From a checkpoint of a small sound classifier.
Model: 27.2M parameters, waveform 16khz input, arch tc_resnet, norm batchnorm, activation relu, depths [5, 5, 5], widths [192, 288, 432].
Training: soap at rate 0.001, 7300 steps, batches of 64, held-out accuracy 68%.
Data: trained on acted Russian speech (Dusha), 26041 training examples.
Rows from block 6, named by matrix and row number. Rows with one number belong to one channel. Each number is 200 + 30 x the weight over its row's rms, rounded and kept within 0 to 999. All counts start at 0.
# convs0: first width-9 conv (model.blocks.6.convs.0.weight, 288x288x9), inputs 208-223, a 9 kernel for each
# convs1: second width-9 conv (model.blocks.6.convs.1.weight, 288x288x9, transposed), outputs 208-223, a 9 kernel for each
convs0.155,217,203,229,249,226,238,207,216,203,266,164,203,175,173,212,160,152,208,211,168,210,227,218,187,229,166,230,200,243,188,193,171,212,212,225,253,169,219,242,145,189,162,167,166,205,187,176,179,217,220,203,196,163,205,240,220,198,179,165,197,181,182,166,257,227,241,177,190,161,213,203,159,206,255,216,200,183,206,170,258,162,205,198,243,168,181,173,145,211,155,151,230,254,193,237,193,193,239,189,146,192,173,206,269,251,183,188,214,190,207,202,202,180,196,231,184,151,224,191,222,208,218,213,200,221,182,186,249,231,208,216,217,208,172,218,166,189,216,162,206,238,151,215,193
convs1.155,193,210,160,243,167,234,183,183,272,222,201,193,148,199,200,207,221,216,181,164,162,160,159,237,167,214,224,195,218,213,194,231,241,250,166,235,237,171,243,262,199,218,161,223,209,204,234,204,161,151,207,189,189,191,246,195,199,208,216,220,186,212,179,218,235,216,221,250,235,202,189,166,134,200,265,224,221,209,218,235,257,206,177,196,151,183,196,224,173,163,228,225,187,221,220,159,194,225,178,195,186,191,203,191,211,204,198,213,212,231,234,222,209,181,198,279,206,203,172,217,193,199,245,207,234,239,247,174,227,170,245,220,221,202,183,228,202,203,140,252,215,205,202,196
convs0.156,223,180,166,181,201,209,239,247,222,232,226,186,171,215,232,179,171,205,232,206,183,203,210,199,225,188,247,191,196,216,256,218,196,187,268,227,204,300,222,209,269,182,198,197,180,198,207,200,166,188,273,202,225,184,221,143,178,174,158,206,218,192,178,244,178,259,190,173,209,196,184,152,207,199,211,224,191,250,181,253,200,203,193,220,203,191,236,220,236,207,226,239,179,217,194,191,214,229,182,182,196,202,218,209,200,207,176,233,179,235,235,175,144,164,178,223,203,188,199,184,214,172,206,247,236,199,177,229,181,215,204,247,210,187,171,139,149,169,170,226,192,216,256,207
convs1.156,207,203,221,161,252,211,282,193,196,203,216,211,215,205,252,203,226,204,181,216,218,177,249,180,164,265,215,170,153,233,219,169,142,214,219,196,208,151,216,254,231,190,201,175,204,212,145,204,148,255,191,215,207,176,176,203,212,193,185,170,140,202,218,227,181,186,214,168,228,223,224,233,188,224,161,193,207,226,200,215,214,195,126,163,218,156,188,194,174,200,210,200,183,195,212,226,206,218,202,204,236,195,287,232,203,245,191,196,163,184,267,221,251,169,177,232,168,256,217,141,182,255,179,261,222,206,203,184,191,213,189,151,165,210,194,204,201,162,236,202,206,192,288,226
convs0.157,174,189,237,248,223,159,164,234,212,215,189,207,236,213,232,181,193,145,187,153,152,152,186,186,216,249,234,190,190,146,230,162,160,213,197,233,212,162,248,193,183,166,201,175,196,191,216,203,212,207,185,181,244,170,132,181,189,201,238,198,226,165,192,241,155,163,161,171,189,187,202,167,223,198,194,162,161,206,166,213,204,195,195,158,197,159,185,177,166,138,236,215,185,197,172,204,184,191,242,174,220,227,149,191,199,241,237,209,214,175,253,184,205,216,185,191,212,165,204,194,174,238,213,208,231,171,232,174,264,174,194,210,196,192,212,200,167,201,239,179,173,194,237,203
convs1.157,160,212,201,155,236,165,183,173,252,160,166,209,217,224,219,244,226,155,221,233,157,212,228,248,212,256,239,204,188,229,224,195,208,138,151,247,203,187,195,210,179,170,218,206,198,232,167,174,177,239,172,197,214,216,200,204,193,199,238,175,172,207,186,201,193,235,173,202,172,175,208,202,193,209,207,167,195,196,126,222,178,202,186,175,195,211,187,157,189,177,252,163,200,266,195,208,163,189,197,218,179,145,142,192,199,204,243,272,221,193,194,188,195,176,156,216,180,220,227,165,164,193,172,169,147,257,207,245,192,184,190,247,168,210,229,167,151,253,261,163,223,182,195,223
convs0.158,197,179,226,183,240,234,210,207,227,212,184,218,168,255,178,209,198,217,200,211,230,253,176,221,253,177,193,187,227,218,235,194,188,200,208,235,204,193,197,154,232,183,244,198,228,258,238,177,202,171,132,205,179,199,180,174,178,207,177,170,196,173,173,189,214,195,209,223,219,161,196,179,125,196,172,186,196,255,196,205,173,209,173,216,204,155,218,187,196,164,175,233,187,166,209,207,213,154,230,193,229,159,198,230,196,209,197,223,265,183,207,216,193,212,181,206,187,172,229,181,167,234,165,262,220,196,189,147,201,138,216,203,196,256,192,200,186,150,144,194,194,203,173,245
convs1.158,203,197,169,274,192,222,193,236,199,209,179,199,214,146,183,201,209,168,203,152,179,231,247,206,195,222,195,201,204,235,208,219,243,175,247,237,184,188,209,180,218,192,215,151,200,165,220,189,182,197,167,191,200,216,181,179,166,242,219,172,280,142,241,207,186,171,211,222,193,202,181,226,191,139,189,148,208,131,250,201,203,193,203,229,207,220,181,230,196,202,201,201,204,200,190,189,228,204,213,252,183,182,280,226,143,189,225,201,160,253,269,153,179,233,220,238,178,181,161,154,172,252,175,140,248,194,191,231,175,188,210,213,185,238,174,192,178,174,197,186,224,188,203,250
convs0.159,198,195,180,171,213,216,229,197,234,189,179,198,232,146,170,183,223,204,193,234,160,185,175,185,187,161,176,170,156,202,207,188,160,208,239,199,236,169,190,262,158,193,239,227,184,271,179,155,233,185,137,168,241,189,223,206,206,173,241,180,215,212,211,225,213,215,214,209,210,228,200,193,227,174,176,192,174,236,190,174,187,179,186,203,140,188,200,197,225,205,210,191,169,203,190,204,187,189,213,213,207,272,213,230,214,215,203,200,180,163,247,189,174,162,221,234,209,223,220,271,180,207,156,218,189,189,177,127,219,180,206,195,212,244,230,187,158,161,212,133,152,169,175,185
convs1.159,174,204,205,183,224,131,225,218,209,174,222,216,232,197,205,163,248,218,197,228,219,137,217,150,165,215,157,206,202,242,174,208,166,192,179,254,202,197,255,185,175,165,162,195,197,176,201,181,254,216,242,183,194,203,191,238,226,218,153,268,148,170,166,197,162,174,182,194,178,202,254,172,246,157,203,212,196,227,202,201,169,173,201,155,193,156,216,167,193,218,213,237,207,195,219,211,182,173,170,169,219,213,171,176,204,203,262,224,173,144,207,212,226,212,178,244,233,165,180,150,209,188,221,202,259,208,190,214,189,180,171,216,204,231,184,174,219,162,218,237,167,183,156,240
convs0.160,178,199,212,197,248,207,161,250,205,158,238,212,206,219,197,233,203,179,250,230,235,261,249,176,180,211,177,176,216,198,172,209,199,214,247,145,185,203,211,174,192,287,279,186,218,231,198,198,222,225,174,188,235,258,191,229,180,205,237,209,238,232,241,165,215,143,135,175,181,174,192,204,161,287,245,217,215,209,169,169,175,197,137,207,191,199,186,203,176,243,226,149,189,235,149,198,168,148,216,227,200,176,184,185,215,225,212,173,200,213,255,238,219,220,234,156,196,125,187,211,164,209,200,182,200,190,187,203,209,238,210,216,200,174,205,225,230,163,174,167,185,213,232,265
convs1.160,173,160,198,163,131,206,202,195,199,168,218,204,174,211,163,214,196,175,202,217,242,272,217,189,190,199,223,199,173,230,219,185,158,166,200,237,259,201,204,185,218,200,195,216,149,206,204,206,198,194,221,202,154,165,206,191,166,217,152,224,245,169,175,224,231,180,181,228,209,210,208,229,172,208,244,267,231,226,170,186,241,224,222,165,179,253,224,191,185,174,229,187,205,225,219,178,187,202,228,162,145,133,182,199,247,265,258,229,179,207,229,170,159,203,266,211,203,199,272,259,180,166,182,165,196,236,180,208,192,200,195,209,223,168,177,196,217,191,212,154,194,181,186,193
convs0.161,150,199,123,122,166,183,196,190,222,220,230,181,207,217,204,279,182,222,164,159,190,218,188,187,178,191,171,187,176,142,196,141,180,164,216,235,242,191,135,173,201,152,138,163,155,153,158,213,210,158,204,221,209,214,178,187,174,156,215,255,182,209,215,184,147,152,189,206,173,152,124,149,180,257,163,159,216,262,197,188,164,184,224,243,237,199,197,173,174,179,208,191,210,204,240,215,240,254,221,148,148,182,203,161,185,228,167,173,206,242,194,170,180,147,175,216,145,190,157,230,190,185,211,136,167,204,205,207,219,133,171,173,213,172,194,212,158,210,204,221,217,217,200,199
convs1.161,168,185,221,202,183,212,181,178,211,212,200,210,202,239,145,233,228,205,179,226,198,192,199,166,144,187,187,245,171,170,209,187,191,226,210,205,188,138,144,196,319,253,216,154,185,157,207,217,240,139,203,201,211,241,167,154,222,174,204,258,205,179,237,194,186,164,147,178,182,138,191,178,190,178,204,144,182,232,266,198,254,205,224,203,213,214,240,186,218,220,196,199,231,173,179,195,215,163,182,195,227,140,186,202,222,136,197,232,233,192,187,146,201,194,174,183,217,280,252,199,167,292,236,192,185,196,267,185,216,214,176,178,187,254,205,198,188,182,180,205,177,197,218,159
convs0.162,192,186,219,218,227,195,207,216,240,217,198,190,200,193,194,194,193,214,190,203,203,177,169,197,250,209,194,194,210,219,197,187,184,225,163,209,228,213,212,200,245,224,213,169,233,173,250,214,216,184,197,182,214,210,189,243,166,175,226,174,148,226,211,211,188,197,189,185,210,172,178,164,183,230,182,140,212,192,220,261,189,183,187,181,205,179,171,196,143,157,160,177,206,262,200,184,183,200,189,183,257,248,163,204,242,220,189,160,207,157,201,245,220,189,211,184,231,179,160,200,211,187,218,190,218,147,227,170,223,206,199,211,205,217,200,229,238,212,176,247,227,196,202,199
convs1.162,193,213,181,192,168,231,211,190,236,201,170,167,194,213,196,182,196,217,186,245,147,181,217,191,185,168,180,197,204,176,224,195,174,250,230,189,208,212,200,196,184,218,226,177,197,204,170,170,212,232,212,189,192,208,220,193,215,211,174,219,216,193,213,215,165,187,200,234,206,177,170,202,219,232,204,201,191,209,184,178,190,171,260,244,210,208,208,149,184,176,208,194,140,184,221,244,228,190,215,196,206,195,171,224,218,199,188,193,188,188,240,298,133,173,168,175,224,170,238,234,182,154,205,203,208,202,238,231,85,229,273,192,239,214,213,184,202,179,186,232,130,198,212,173
convs0.163,162,155,158,184,212,210,221,179,211,241,203,175,192,189,208,162,187,141,272,177,211,254,211,226,206,198,290,213,273,211,246,193,184,216,186,184,210,190,199,232,228,212,253,202,226,192,164,167,187,165,203,234,214,163,231,234,245,241,200,215,201,217,201,148,178,200,142,192,161,161,200,154,181,161,231,190,205,241,191,223,253,205,227,175,223,207,180,203,179,206,203,173,161,162,239,201,202,231,185,235,161,178,157,191,207,184,221,234,226,217,205,175,191,202,186,212,207,164,205,210,185,213,184,260,160,260,168,187,201,210,207,228,180,189,186,191,214,174,230,219,201,245,256,256
convs1.163,187,226,207,235,175,226,199,216,163,167,205,246,167,140,175,194,202,186,150,172,211,169,228,193,182,242,189,203,228,199,260,229,195,178,232,218,191,191,205,223,230,219,199,156,191,226,226,227,278,224,154,215,176,186,196,219,224,185,148,225,231,215,195,195,199,220,208,144,188,151,189,239,193,150,224,170,247,226,219,233,188,198,216,177,182,170,140,262,184,206,187,190,184,182,232,204,188,234,199,238,212,180,160,188,198,169,189,182,203,192,229,201,184,216,241,173,195,217,215,203,237,242,167,175,202,200,202,225,150,183,177,229,200,200,205,208,210,151,260,193,225,207,225,220
convs0.164,203,205,228,152,229,148,191,170,193,205,192,187,228,163,214,164,265,218,193,190,183,198,218,173,232,201,222,267,233,192,235,221,169,101,166,189,195,279,198,221,177,242,188,151,227,189,170,167,210,150,186,189,167,147,154,278,248,215,188,192,185,231,148,324,246,304,252,279,252,351,256,302,226,179,230,224,185,206,170,217,223,217,227,214,203,198,232,205,186,219,203,209,264,237,184,201,204,248,219,190,185,194,213,235,210,155,197,195,207,206,176,203,209,200,199,201,262,187,265,227,251,209,202,178,223,215,154,196,233,226,206,176,213,198,188,207,204,202,223,207,190,215,190,237
convs1.164,203,153,157,204,154,174,159,192,216,242,153,182,164,172,175,166,164,205,169,181,213,182,191,245,181,169,184,172,193,160,184,192,200,170,233,175,194,234,157,169,198,202,178,210,208,229,180,198,187,213,171,227,199,267,174,125,215,204,182,139,167,189,132,206,143,212,256,202,154,155,223,234,220,200,166,186,197,212,224,228,208,253,199,250,199,212,194,217,185,185,183,183,233,192,196,149,159,198,163,206,183,141,191,194,165,162,202,160,225,215,272,231,206,241,207,207,214,199,184,230,213,189,193,223,203,187,148,157,145,189,190,204,202,141,251,185,248,257,174,153,202,233,189,225
convs0.165,221,195,200,174,212,161,181,213,211,243,205,228,195,162,182,218,220,230,198,169,251,179,202,216,252,163,245,191,231,209,216,231,232,176,209,125,216,184,176,186,188,192,192,186,181,238,222,196,241,186,232,155,205,197,199,247,172,158,169,217,189,209,254,198,166,203,148,204,186,210,194,198,233,253,220,199,193,225,184,163,213,122,183,165,225,192,186,205,220,201,217,219,187,177,197,196,154,200,230,191,221,204,202,225,166,200,181,150,203,153,252,221,184,152,195,152,227,245,194,197,213,172,217,199,144,195,240,253,169,163,150,234,235,199,193,233,150,232,224,154,142,220,196,192
convs1.165,164,204,191,225,242,214,179,187,212,179,225,229,186,195,257,148,196,185,225,263,211,205,201,222,195,208,206,211,192,192,184,243,247,208,204,193,184,210,163,201,156,205,212,184,193,220,199,138,171,205,144,220,193,176,199,166,178,218,221,244,266,193,185,175,195,215,238,193,197,206,183,153,172,225,223,195,208,186,210,224,199,203,211,200,160,207,157,179,224,254,168,166,162,204,217,204,194,160,182,205,217,190,177,186,175,177,185,250,221,218,198,209,185,180,181,205,183,237,179,276,196,215,187,216,172,168,192,209,206,169,271,210,193,153,183,216,205,166,275,212,215,239,209,187
convs0.166,253,216,227,229,176,224,188,227,187,224,198,166,177,219,157,148,201,220,210,257,173,176,224,175,196,206,186,231,186,193,187,218,169,161,161,210,199,177,220,212,163,260,244,257,195,186,231,195,264,175,189,208,221,182,207,206,181,183,204,197,169,185,204,183,173,204,194,198,221,198,235,183,191,191,248,163,181,246,218,130,215,223,215,171,225,196,165,200,192,190,166,199,212,181,204,160,184,161,225,184,174,176,223,252,193,147,179,203,210,185,162,258,191,201,184,193,218,215,252,211,197,155,180,174,211,228,238,146,218,186,247,182,146,267,157,215,219,171,220,205,210,197,209,110
convs1.166,206,185,159,212,174,215,217,193,203,184,175,139,242,133,283,211,236,184,198,209,211,245,257,239,181,204,183,179,208,213,218,197,189,186,139,226,189,221,170,186,276,227,185,140,252,184,184,195,213,185,206,222,163,242,226,179,187,218,191,231,192,159,180,183,220,173,163,214,218,256,229,184,217,280,175,238,190,176,190,176,187,173,223,204,204,199,232,177,182,199,189,188,268,168,188,195,141,219,203,210,208,136,204,185,199,307,207,199,241,201,180,205,243,111,169,243,213,156,187,239,185,218,184,196,178,246,212,212,216,223,236,193,172,230,189,212,162,273,169,256,206,219,200,203
convs0.167,165,176,191,192,202,223,208,222,247,203,189,203,168,184,200,166,170,172,172,226,227,189,129,150,180,198,174,237,247,192,172,197,230,206,227,184,179,206,222,240,119,219,138,247,121,175,163,230,164,232,234,197,235,215,199,192,195,228,216,159,159,197,232,177,201,204,185,187,199,216,192,216,202,170,234,252,218,160,218,148,176,214,263,216,194,230,218,247,238,190,214,167,230,216,198,226,203,231,196,246,192,177,244,220,151,274,188,213,170,178,204,209,204,178,188,221,124,242,246,236,231,218,229,274,184,240,170,222,164,206,219,217,206,178,174,222,266,207,227,239,204,220,211,212
convs1.167,157,138,146,192,252,261,181,224,226,147,213,152,129,296,204,172,237,171,176,217,209,178,228,231,205,196,219,214,229,196,192,164,198,137,178,209,217,214,221,243,173,209,204,200,166,234,175,221,187,182,223,155,210,170,193,177,199,220,185,227,179,185,198,196,205,217,230,192,174,223,206,176,209,226,157,275,227,201,210,260,212,226,216,195,223,238,196,173,222,193,205,214,204,196,258,248,259,206,174,207,193,189,150,201,216,215,169,210,197,277,202,149,196,177,225,223,180,216,269,172,179,154,209,192,205,182,115,213,178,183,203,229,232,218,195,177,212,210,249,251,234,227,196,202
convs0.168,197,201,184,221,220,215,213,213,212,183,192,218,252,180,186,263,181,194,224,203,158,188,226,181,188,230,173,185,262,175,259,207,170,242,206,206,153,184,225,172,194,166,213,250,211,186,193,177,231,196,156,185,220,146,202,278,229,183,208,199,203,202,188,180,182,145,163,161,170,178,189,172,233,268,182,218,153,223,168,147,205,191,192,203,170,218,251,191,214,174,209,225,205,206,204,195,188,182,230,208,203,192,195,186,259,204,213,152,187,169,175,171,151,159,218,172,182,202,207,151,164,200,202,179,219,151,179,215,284,223,188,183,172,202,206,156,125,201,207,208,187,202,163,220
convs1.168,163,251,210,208,170,160,192,208,153,176,173,209,226,179,192,231,273,190,221,217,218,110,162,245,188,249,190,203,182,167,194,259,189,186,209,188,237,217,159,178,171,167,226,216,234,233,226,156,186,179,214,169,219,199,187,165,185,212,208,192,229,224,228,196,218,219,205,184,235,207,199,192,240,204,205,226,234,149,192,169,210,229,194,200,223,178,196,222,192,185,201,167,229,186,177,222,229,229,247,183,187,183,148,204,201,242,200,191,204,215,179,214,185,172,251,180,238,166,230,180,164,220,174,187,188,270,175,201,174,250,177,140,139,170,182,231,276,234,240,225,195,165,249,213
convs0.169,193,218,144,168,177,205,147,183,180,209,152,214,213,241,207,140,196,237,165,192,187,163,197,165,271,210,192,171,209,191,169,253,164,197,221,228,211,219,203,179,247,235,217,222,230,212,213,166,164,225,161,247,187,214,289,176,233,197,206,155,171,194,204,201,218,188,190,161,175,201,192,162,227,191,189,209,210,207,175,191,185,174,201,219,232,221,187,219,191,204,215,236,253,149,177,170,212,223,194,191,184,244,247,245,193,201,227,217,223,245,239,255,182,233,232,190,235,198,245,199,225,225,171,248,204,284,192,191,234,197,148,144,255,178,241,198,181,202,198,217,202,171,228,219
convs1.169,203,250,210,236,238,200,212,212,204,220,199,251,180,182,173,224,186,169,221,193,185,207,185,196,247,221,158,203,222,248,195,151,165,151,177,222,226,181,192,184,158,174,193,263,187,172,215,147,217,158,234,200,152,188,228,206,194,176,182,182,211,203,216,159,173,158,164,193,170,174,157,165,192,144,193,166,199,197,170,192,196,218,205,197,178,187,253,200,178,206,211,210,201,180,218,218,205,224,217,148,187,194,217,176,195,195,137,229,173,155,218,300,244,155,207,206,200,172,188,214,205,230,199,247,208,214,219,235,182,225,250,226,164,190,149,221,242,157,235,219,218,186,215,194
convs0.170,204,274,208,202,216,167,198,212,175,167,241,261,145,173,174,191,208,171,202,227,195,185,204,197,179,217,210,229,208,163,201,266,212,224,174,190,242,231,246,253,186,205,213,184,196,195,267,145,142,224,187,227,185,149,226,276,207,260,221,209,140,221,231,230,227,227,221,270,232,211,206,167,223,205,206,243,240,206,190,251,210,216,203,185,180,197,173,146,193,154,232,235,229,215,163,144,170,199,174,208,192,207,213,183,163,160,222,198,169,193,177,255,237,179,189,163,195,212,175,216,215,240,238,179,197,237,184,241,238,205,239,194,152,190,225,190,156,305,192,190,180,217,158,179
convs1.170,186,196,182,212,226,226,224,196,212,188,158,167,242,194,221,173,170,205,251,209,147,155,201,249,186,182,228,221,231,142,175,141,207,218,198,175,220,188,241,209,184,189,187,232,208,225,201,201,213,147,183,179,204,214,178,177,204,224,170,175,180,167,201,232,199,167,221,228,219,208,208,186,221,214,209,164,161,179,179,194,175,262,216,224,195,191,193,190,223,217,204,217,217,187,235,213,200,199,240,227,218,226,189,206,171,184,215,177,188,194,206,175,188,213,235,177,213,188,214,167,169,201,209,238,237,210,195,194,231,214,138,192,174,168,187,195,241,203,191,191,216,206,254,197
convs0.171,235,181,209,236,220,184,207,208,186,142,240,178,241,216,198,242,171,205,227,158,175,245,143,161,197,165,186,161,207,188,212,225,188,218,208,202,184,184,132,252,197,257,213,189,141,222,181,227,134,193,236,172,210,208,171,200,239,202,164,197,160,173,155,184,180,187,190,208,227,174,201,196,200,187,171,203,245,210,181,191,140,234,183,230,190,212,198,221,227,206,200,220,201,186,212,224,226,198,227,225,229,150,154,175,212,231,242,228,217,185,213,233,213,236,192,182,223,144,171,201,220,227,175,185,254,201,197,165,156,243,188,202,163,192,165,192,179,212,173,185,187,233,201,217
convs1.171,238,225,213,189,220,168,268,195,182,176,231,188,196,217,141,227,231,199,199,213,221,185,184,153,169,218,156,251,177,215,215,226,196,246,210,196,224,216,191,222,189,192,325,189,153,179,244,238,176,234,196,207,197,211,175,167,195,211,202,181,240,218,195,208,162,170,186,178,186,159,193,205,223,204,243,191,212,223,212,230,178,173,135,190,165,153,202,216,247,212,180,178,158,201,195,202,181,230,261,228,190,261,151,143,200,195,195,205,250,177,215,199,156,222,202,213,207,203,219,177,224,212,186,186,169,160,208,232,182,235,189,154,192,159,231,159,221,203,198,215,195,239,221,161
convs0.172,188,192,224,241,214,215,179,154,210,175,153,197,170,185,188,171,218,184,162,202,201,193,217,194,186,148,217,192,232,290,179,174,231,140,128,212,221,187,212,193,226,237,210,206,191,231,192,134,196,197,169,149,182,194,221,175,159,160,185,190,217,203,135,245,264,234,184,191,195,138,179,190,226,257,253,238,258,216,145,179,206,207,250,233,175,184,229,213,236,160,243,199,189,266,226,217,177,158,168,174,162,250,184,185,201,208,219,236,216,239,207,197,163,196,204,165,133,222,202,226,235,168,195,229,257,202,205,209,230,214,195,183,173,164,163,181,167,140,183,179,170,184,196,219
convs1.172,192,184,202,170,190,158,222,194,230,189,188,231,119,142,162,188,247,232,233,197,195,150,168,225,209,193,213,217,220,210,209,278,215,180,151,192,199,216,170,180,223,207,221,177,200,211,175,218,211,182,142,149,176,184,256,233,248,165,200,263,218,194,193,214,253,226,257,227,205,212,229,187,193,220,200,252,256,189,186,193,233,232,259,214,218,267,270,220,259,208,227,215,181,163,196,212,169,172,242,216,185,177,203,209,223,206,230,237,215,153,193,168,207,196,199,257,259,265,143,186,232,202,196,211,194,236,200,163,190,216,232,240,175,202,234,173,213,203,214,219,240,223,225,262
convs0.173,177,207,227,182,211,198,173,245,170,182,175,235,217,256,183,244,190,199,258,183,161,281,140,198,225,189,159,221,161,142,205,139,208,266,148,201,180,204,192,204,187,184,195,160,188,220,246,170,226,182,164,185,154,230,182,158,166,201,181,197,203,224,215,177,152,164,203,189,178,178,220,163,207,258,215,146,260,182,244,204,232,213,211,168,225,162,156,239,198,168,186,162,170,176,217,172,193,152,199,206,225,181,206,209,199,225,206,229,164,271,177,166,218,210,144,176,215,192,210,159,214,194,181,210,161,201,176,187,263,176,184,198,209,194,268,157,229,204,190,199,231,200,243,172
convs1.173,159,198,175,187,116,210,215,179,203,190,222,170,177,195,246,187,196,208,245,195,248,155,221,213,241,185,236,186,242,150,202,233,227,198,229,194,208,159,211,169,222,172,198,192,228,163,244,202,211,195,166,249,226,204,226,196,245,222,189,194,191,238,202,217,194,179,173,227,177,196,181,213,204,204,186,236,174,220,181,217,184,192,254,103,261,220,172,249,211,174,241,231,171,232,210,195,215,213,200,185,214,169,236,256,159,185,195,234,196,171,229,216,203,190,242,193,210,218,191,201,207,196,238,211,247,190,193,223,201,210,229,170,208,172,183,233,177,256,128,210,186,219,140,243
convs0.174,186,226,204,204,174,192,211,183,178,274,211,206,190,203,224,243,211,194,183,147,232,224,173,172,153,185,196,186,181,191,227,184,186,276,187,188,159,173,215,219,235,192,213,210,208,214,167,167,185,159,221,216,183,171,201,238,232,207,239,249,206,239,205,117,180,170,161,205,188,169,181,194,210,213,231,212,222,187,179,160,189,191,174,203,174,225,177,203,261,193,195,154,188,193,214,240,192,179,190,223,165,155,177,157,213,180,222,158,156,162,240,181,239,251,175,181,239,206,220,193,156,223,209,235,208,178,219,222,248,171,201,170,180,199,185,185,202,181,200,173,168,214,218,215
convs1.174,204,157,149,177,163,168,190,192,183,201,178,159,197,182,161,169,203,239,199,192,247,234,199,221,120,189,162,210,168,213,181,192,150,181,185,193,195,211,188,137,200,181,244,153,191,213,167,208,211,227,214,188,146,156,193,232,174,197,159,262,208,170,243,184,179,236,207,186,225,219,187,212,187,196,177,220,236,239,267,213,247,229,206,187,230,221,218,232,248,248,232,201,219,214,193,186,248,194,185,196,209,195,180,186,167,215,148,166,176,205,192,218,145,197,190,216,203,271,261,172,158,173,186,203,202,168,192,190,166,220,221,205,191,192,157,206,197,224,180,203,184,192,211,157
convs0.175,164,198,179,208,211,195,201,161,158,233,193,231,133,223,205,213,157,155,166,150,159,229,226,234,204,185,233,266,196,215,231,166,224,188,208,174,206,210,229,196,159,164,182,202,203,184,211,208,188,186,211,169,140,185,195,192,171,176,242,221,192,220,169,186,181,190,151,195,173,138,173,189,222,239,191,219,243,192,202,205,248,209,192,205,228,187,217,196,182,229,197,169,186,175,193,173,191,195,217,212,152,178,193,180,199,166,155,167,197,189,247,157,251,198,234,220,183,229,235,221,190,206,182,183,207,278,211,155,258,231,176,194,200,172,170,174,197,193,202,134,183,151,211,249
convs1.175,253,227,174,189,177,194,168,232,239,232,184,249,154,208,208,164,248,192,125,220,108,216,225,204,162,203,200,179,177,124,162,221,186,171,175,242,246,183,195,229,177,162,207,197,180,196,173,219,184,160,204,241,199,220,138,214,212,178,201,242,220,174,179,237,203,238,197,175,197,218,185,185,193,166,178,234,256,242,184,232,223,212,183,191,190,213,209,203,190,205,188,189,249,237,204,149,219,138,146,196,248,183,217,237,196,167,214,182,223,225,215,184,165,188,203,179,171,285,257,183,204,168,179,211,201,165,213,218,185,170,180,224,172,169,204,232,206,194,144,199,220,219,242,181
convs0.176,181,204,170,189,199,240,204,220,198,202,192,214,204,213,202,169,216,200,143,124,213,163,195,216,185,164,197,168,188,208,207,246,224,251,201,152,120,192,182,142,202,205,212,224,224,183,204,251,185,250,175,240,235,166,184,139,209,193,162,245,217,232,198,207,206,182,200,167,191,210,191,192,154,192,205,239,242,197,157,198,143,172,262,200,143,200,163,181,155,254,195,239,202,180,194,208,229,215,184,194,203,216,242,229,250,180,188,160,193,166,162,202,228,199,188,275,226,173,208,192,214,212,178,259,234,191,195,239,188,148,195,202,201,211,205,248,207,228,178,207,223,184,178,162
convs1.176,203,173,187,167,197,211,213,164,178,190,251,145,151,206,206,210,203,200,257,166,244,252,190,213,251,221,187,174,171,224,240,183,204,226,197,214,167,200,233,242,218,181,145,184,211,218,182,215,208,176,204,221,163,155,228,236,278,219,244,261,202,215,219,188,182,166,190,193,127,224,218,177,206,204,217,215,182,241,197,163,171,179,220,176,203,224,202,214,205,179,226,209,251,179,188,216,153,115,203,180,214,192,228,219,182,229,214,184,179,202,230,160,160,194,172,173,168,259,205,230,225,210,203,168,165,282,231,186,203,172,165,228,214,199,225,157,175,193,170,222,234,187,164,209
convs0.177,189,187,214,212,170,209,197,196,199,162,163,200,196,181,152,219,156,221,216,213,211,165,229,205,190,186,180,194,161,177,260,208,218,235,224,168,191,208,196,265,211,225,149,225,199,213,145,113,176,263,177,188,237,190,180,206,247,160,185,169,217,207,203,215,166,223,206,214,188,200,172,159,189,181,172,165,240,254,205,203,268,186,196,138,196,181,184,152,174,183,198,222,174,214,216,171,183,175,210,220,188,195,222,195,195,183,288,214,197,204,194,206,169,219,174,149,160,208,215,234,215,239,248,158,228,153,192,181,177,188,218,195,194,244,199,179,180,201,239,254,211,161,213,209
convs1.177,195,194,209,196,224,218,187,163,159,181,186,108,206,220,173,218,199,206,197,182,180,251,232,182,196,201,222,214,171,203,214,212,195,175,208,198,199,174,203,198,189,247,213,229,187,214,179,249,219,177,222,223,195,190,170,187,178,195,199,213,230,186,210,200,203,214,169,237,193,212,208,153,169,221,248,231,181,222,234,222,168,220,202,186,181,178,183,199,157,179,225,197,204,192,203,150,197,194,243,203,219,213,175,217,179,185,223,189,177,239,227,220,202,147,115,209,157,185,236,243,237,198,246,205,136,166,184,186,218,247,155,134,186,195,205,173,171,229,219,205,220,246,222,168
convs0.178,160,266,210,233,232,195,208,247,226,180,192,180,222,187,206,145,214,177,211,210,212,191,219,198,218,205,209,230,150,188,197,175,191,185,163,200,165,140,247,188,215,220,195,257,190,196,238,191,239,170,237,179,166,185,210,208,168,170,218,174,219,226,197,148,146,165,183,153,158,166,197,178,247,213,195,225,187,213,210,216,201,211,213,170,156,184,240,207,219,194,175,223,189,207,184,195,234,204,191,203,185,135,210,246,176,243,247,198,225,164,169,208,156,147,207,186,252,184,214,184,145,212,240,197,224,152,163,216,181,194,167,216,218,239,210,221,185,173,214,196,187,226,171,214
convs1.178,146,169,158,172,220,184,220,218,188,204,200,218,173,206,151,142,197,187,165,208,184,184,153,186,239,225,210,222,154,213,189,225,210,214,187,199,184,176,192,218,188,236,179,145,189,202,186,161,206,232,210,182,214,260,207,237,198,172,214,156,159,179,217,226,188,224,191,186,187,213,182,243,219,239,201,202,206,220,255,168,212,190,208,235,219,236,208,270,186,194,205,201,235,228,235,235,196,135,170,218,147,218,210,201,214,180,207,187,182,255,281,133,192,197,249,184,228,194,184,172,147,198,153,225,160,149,209,215,233,205,216,247,223,197,206,174,235,150,206,160,165,196,192,220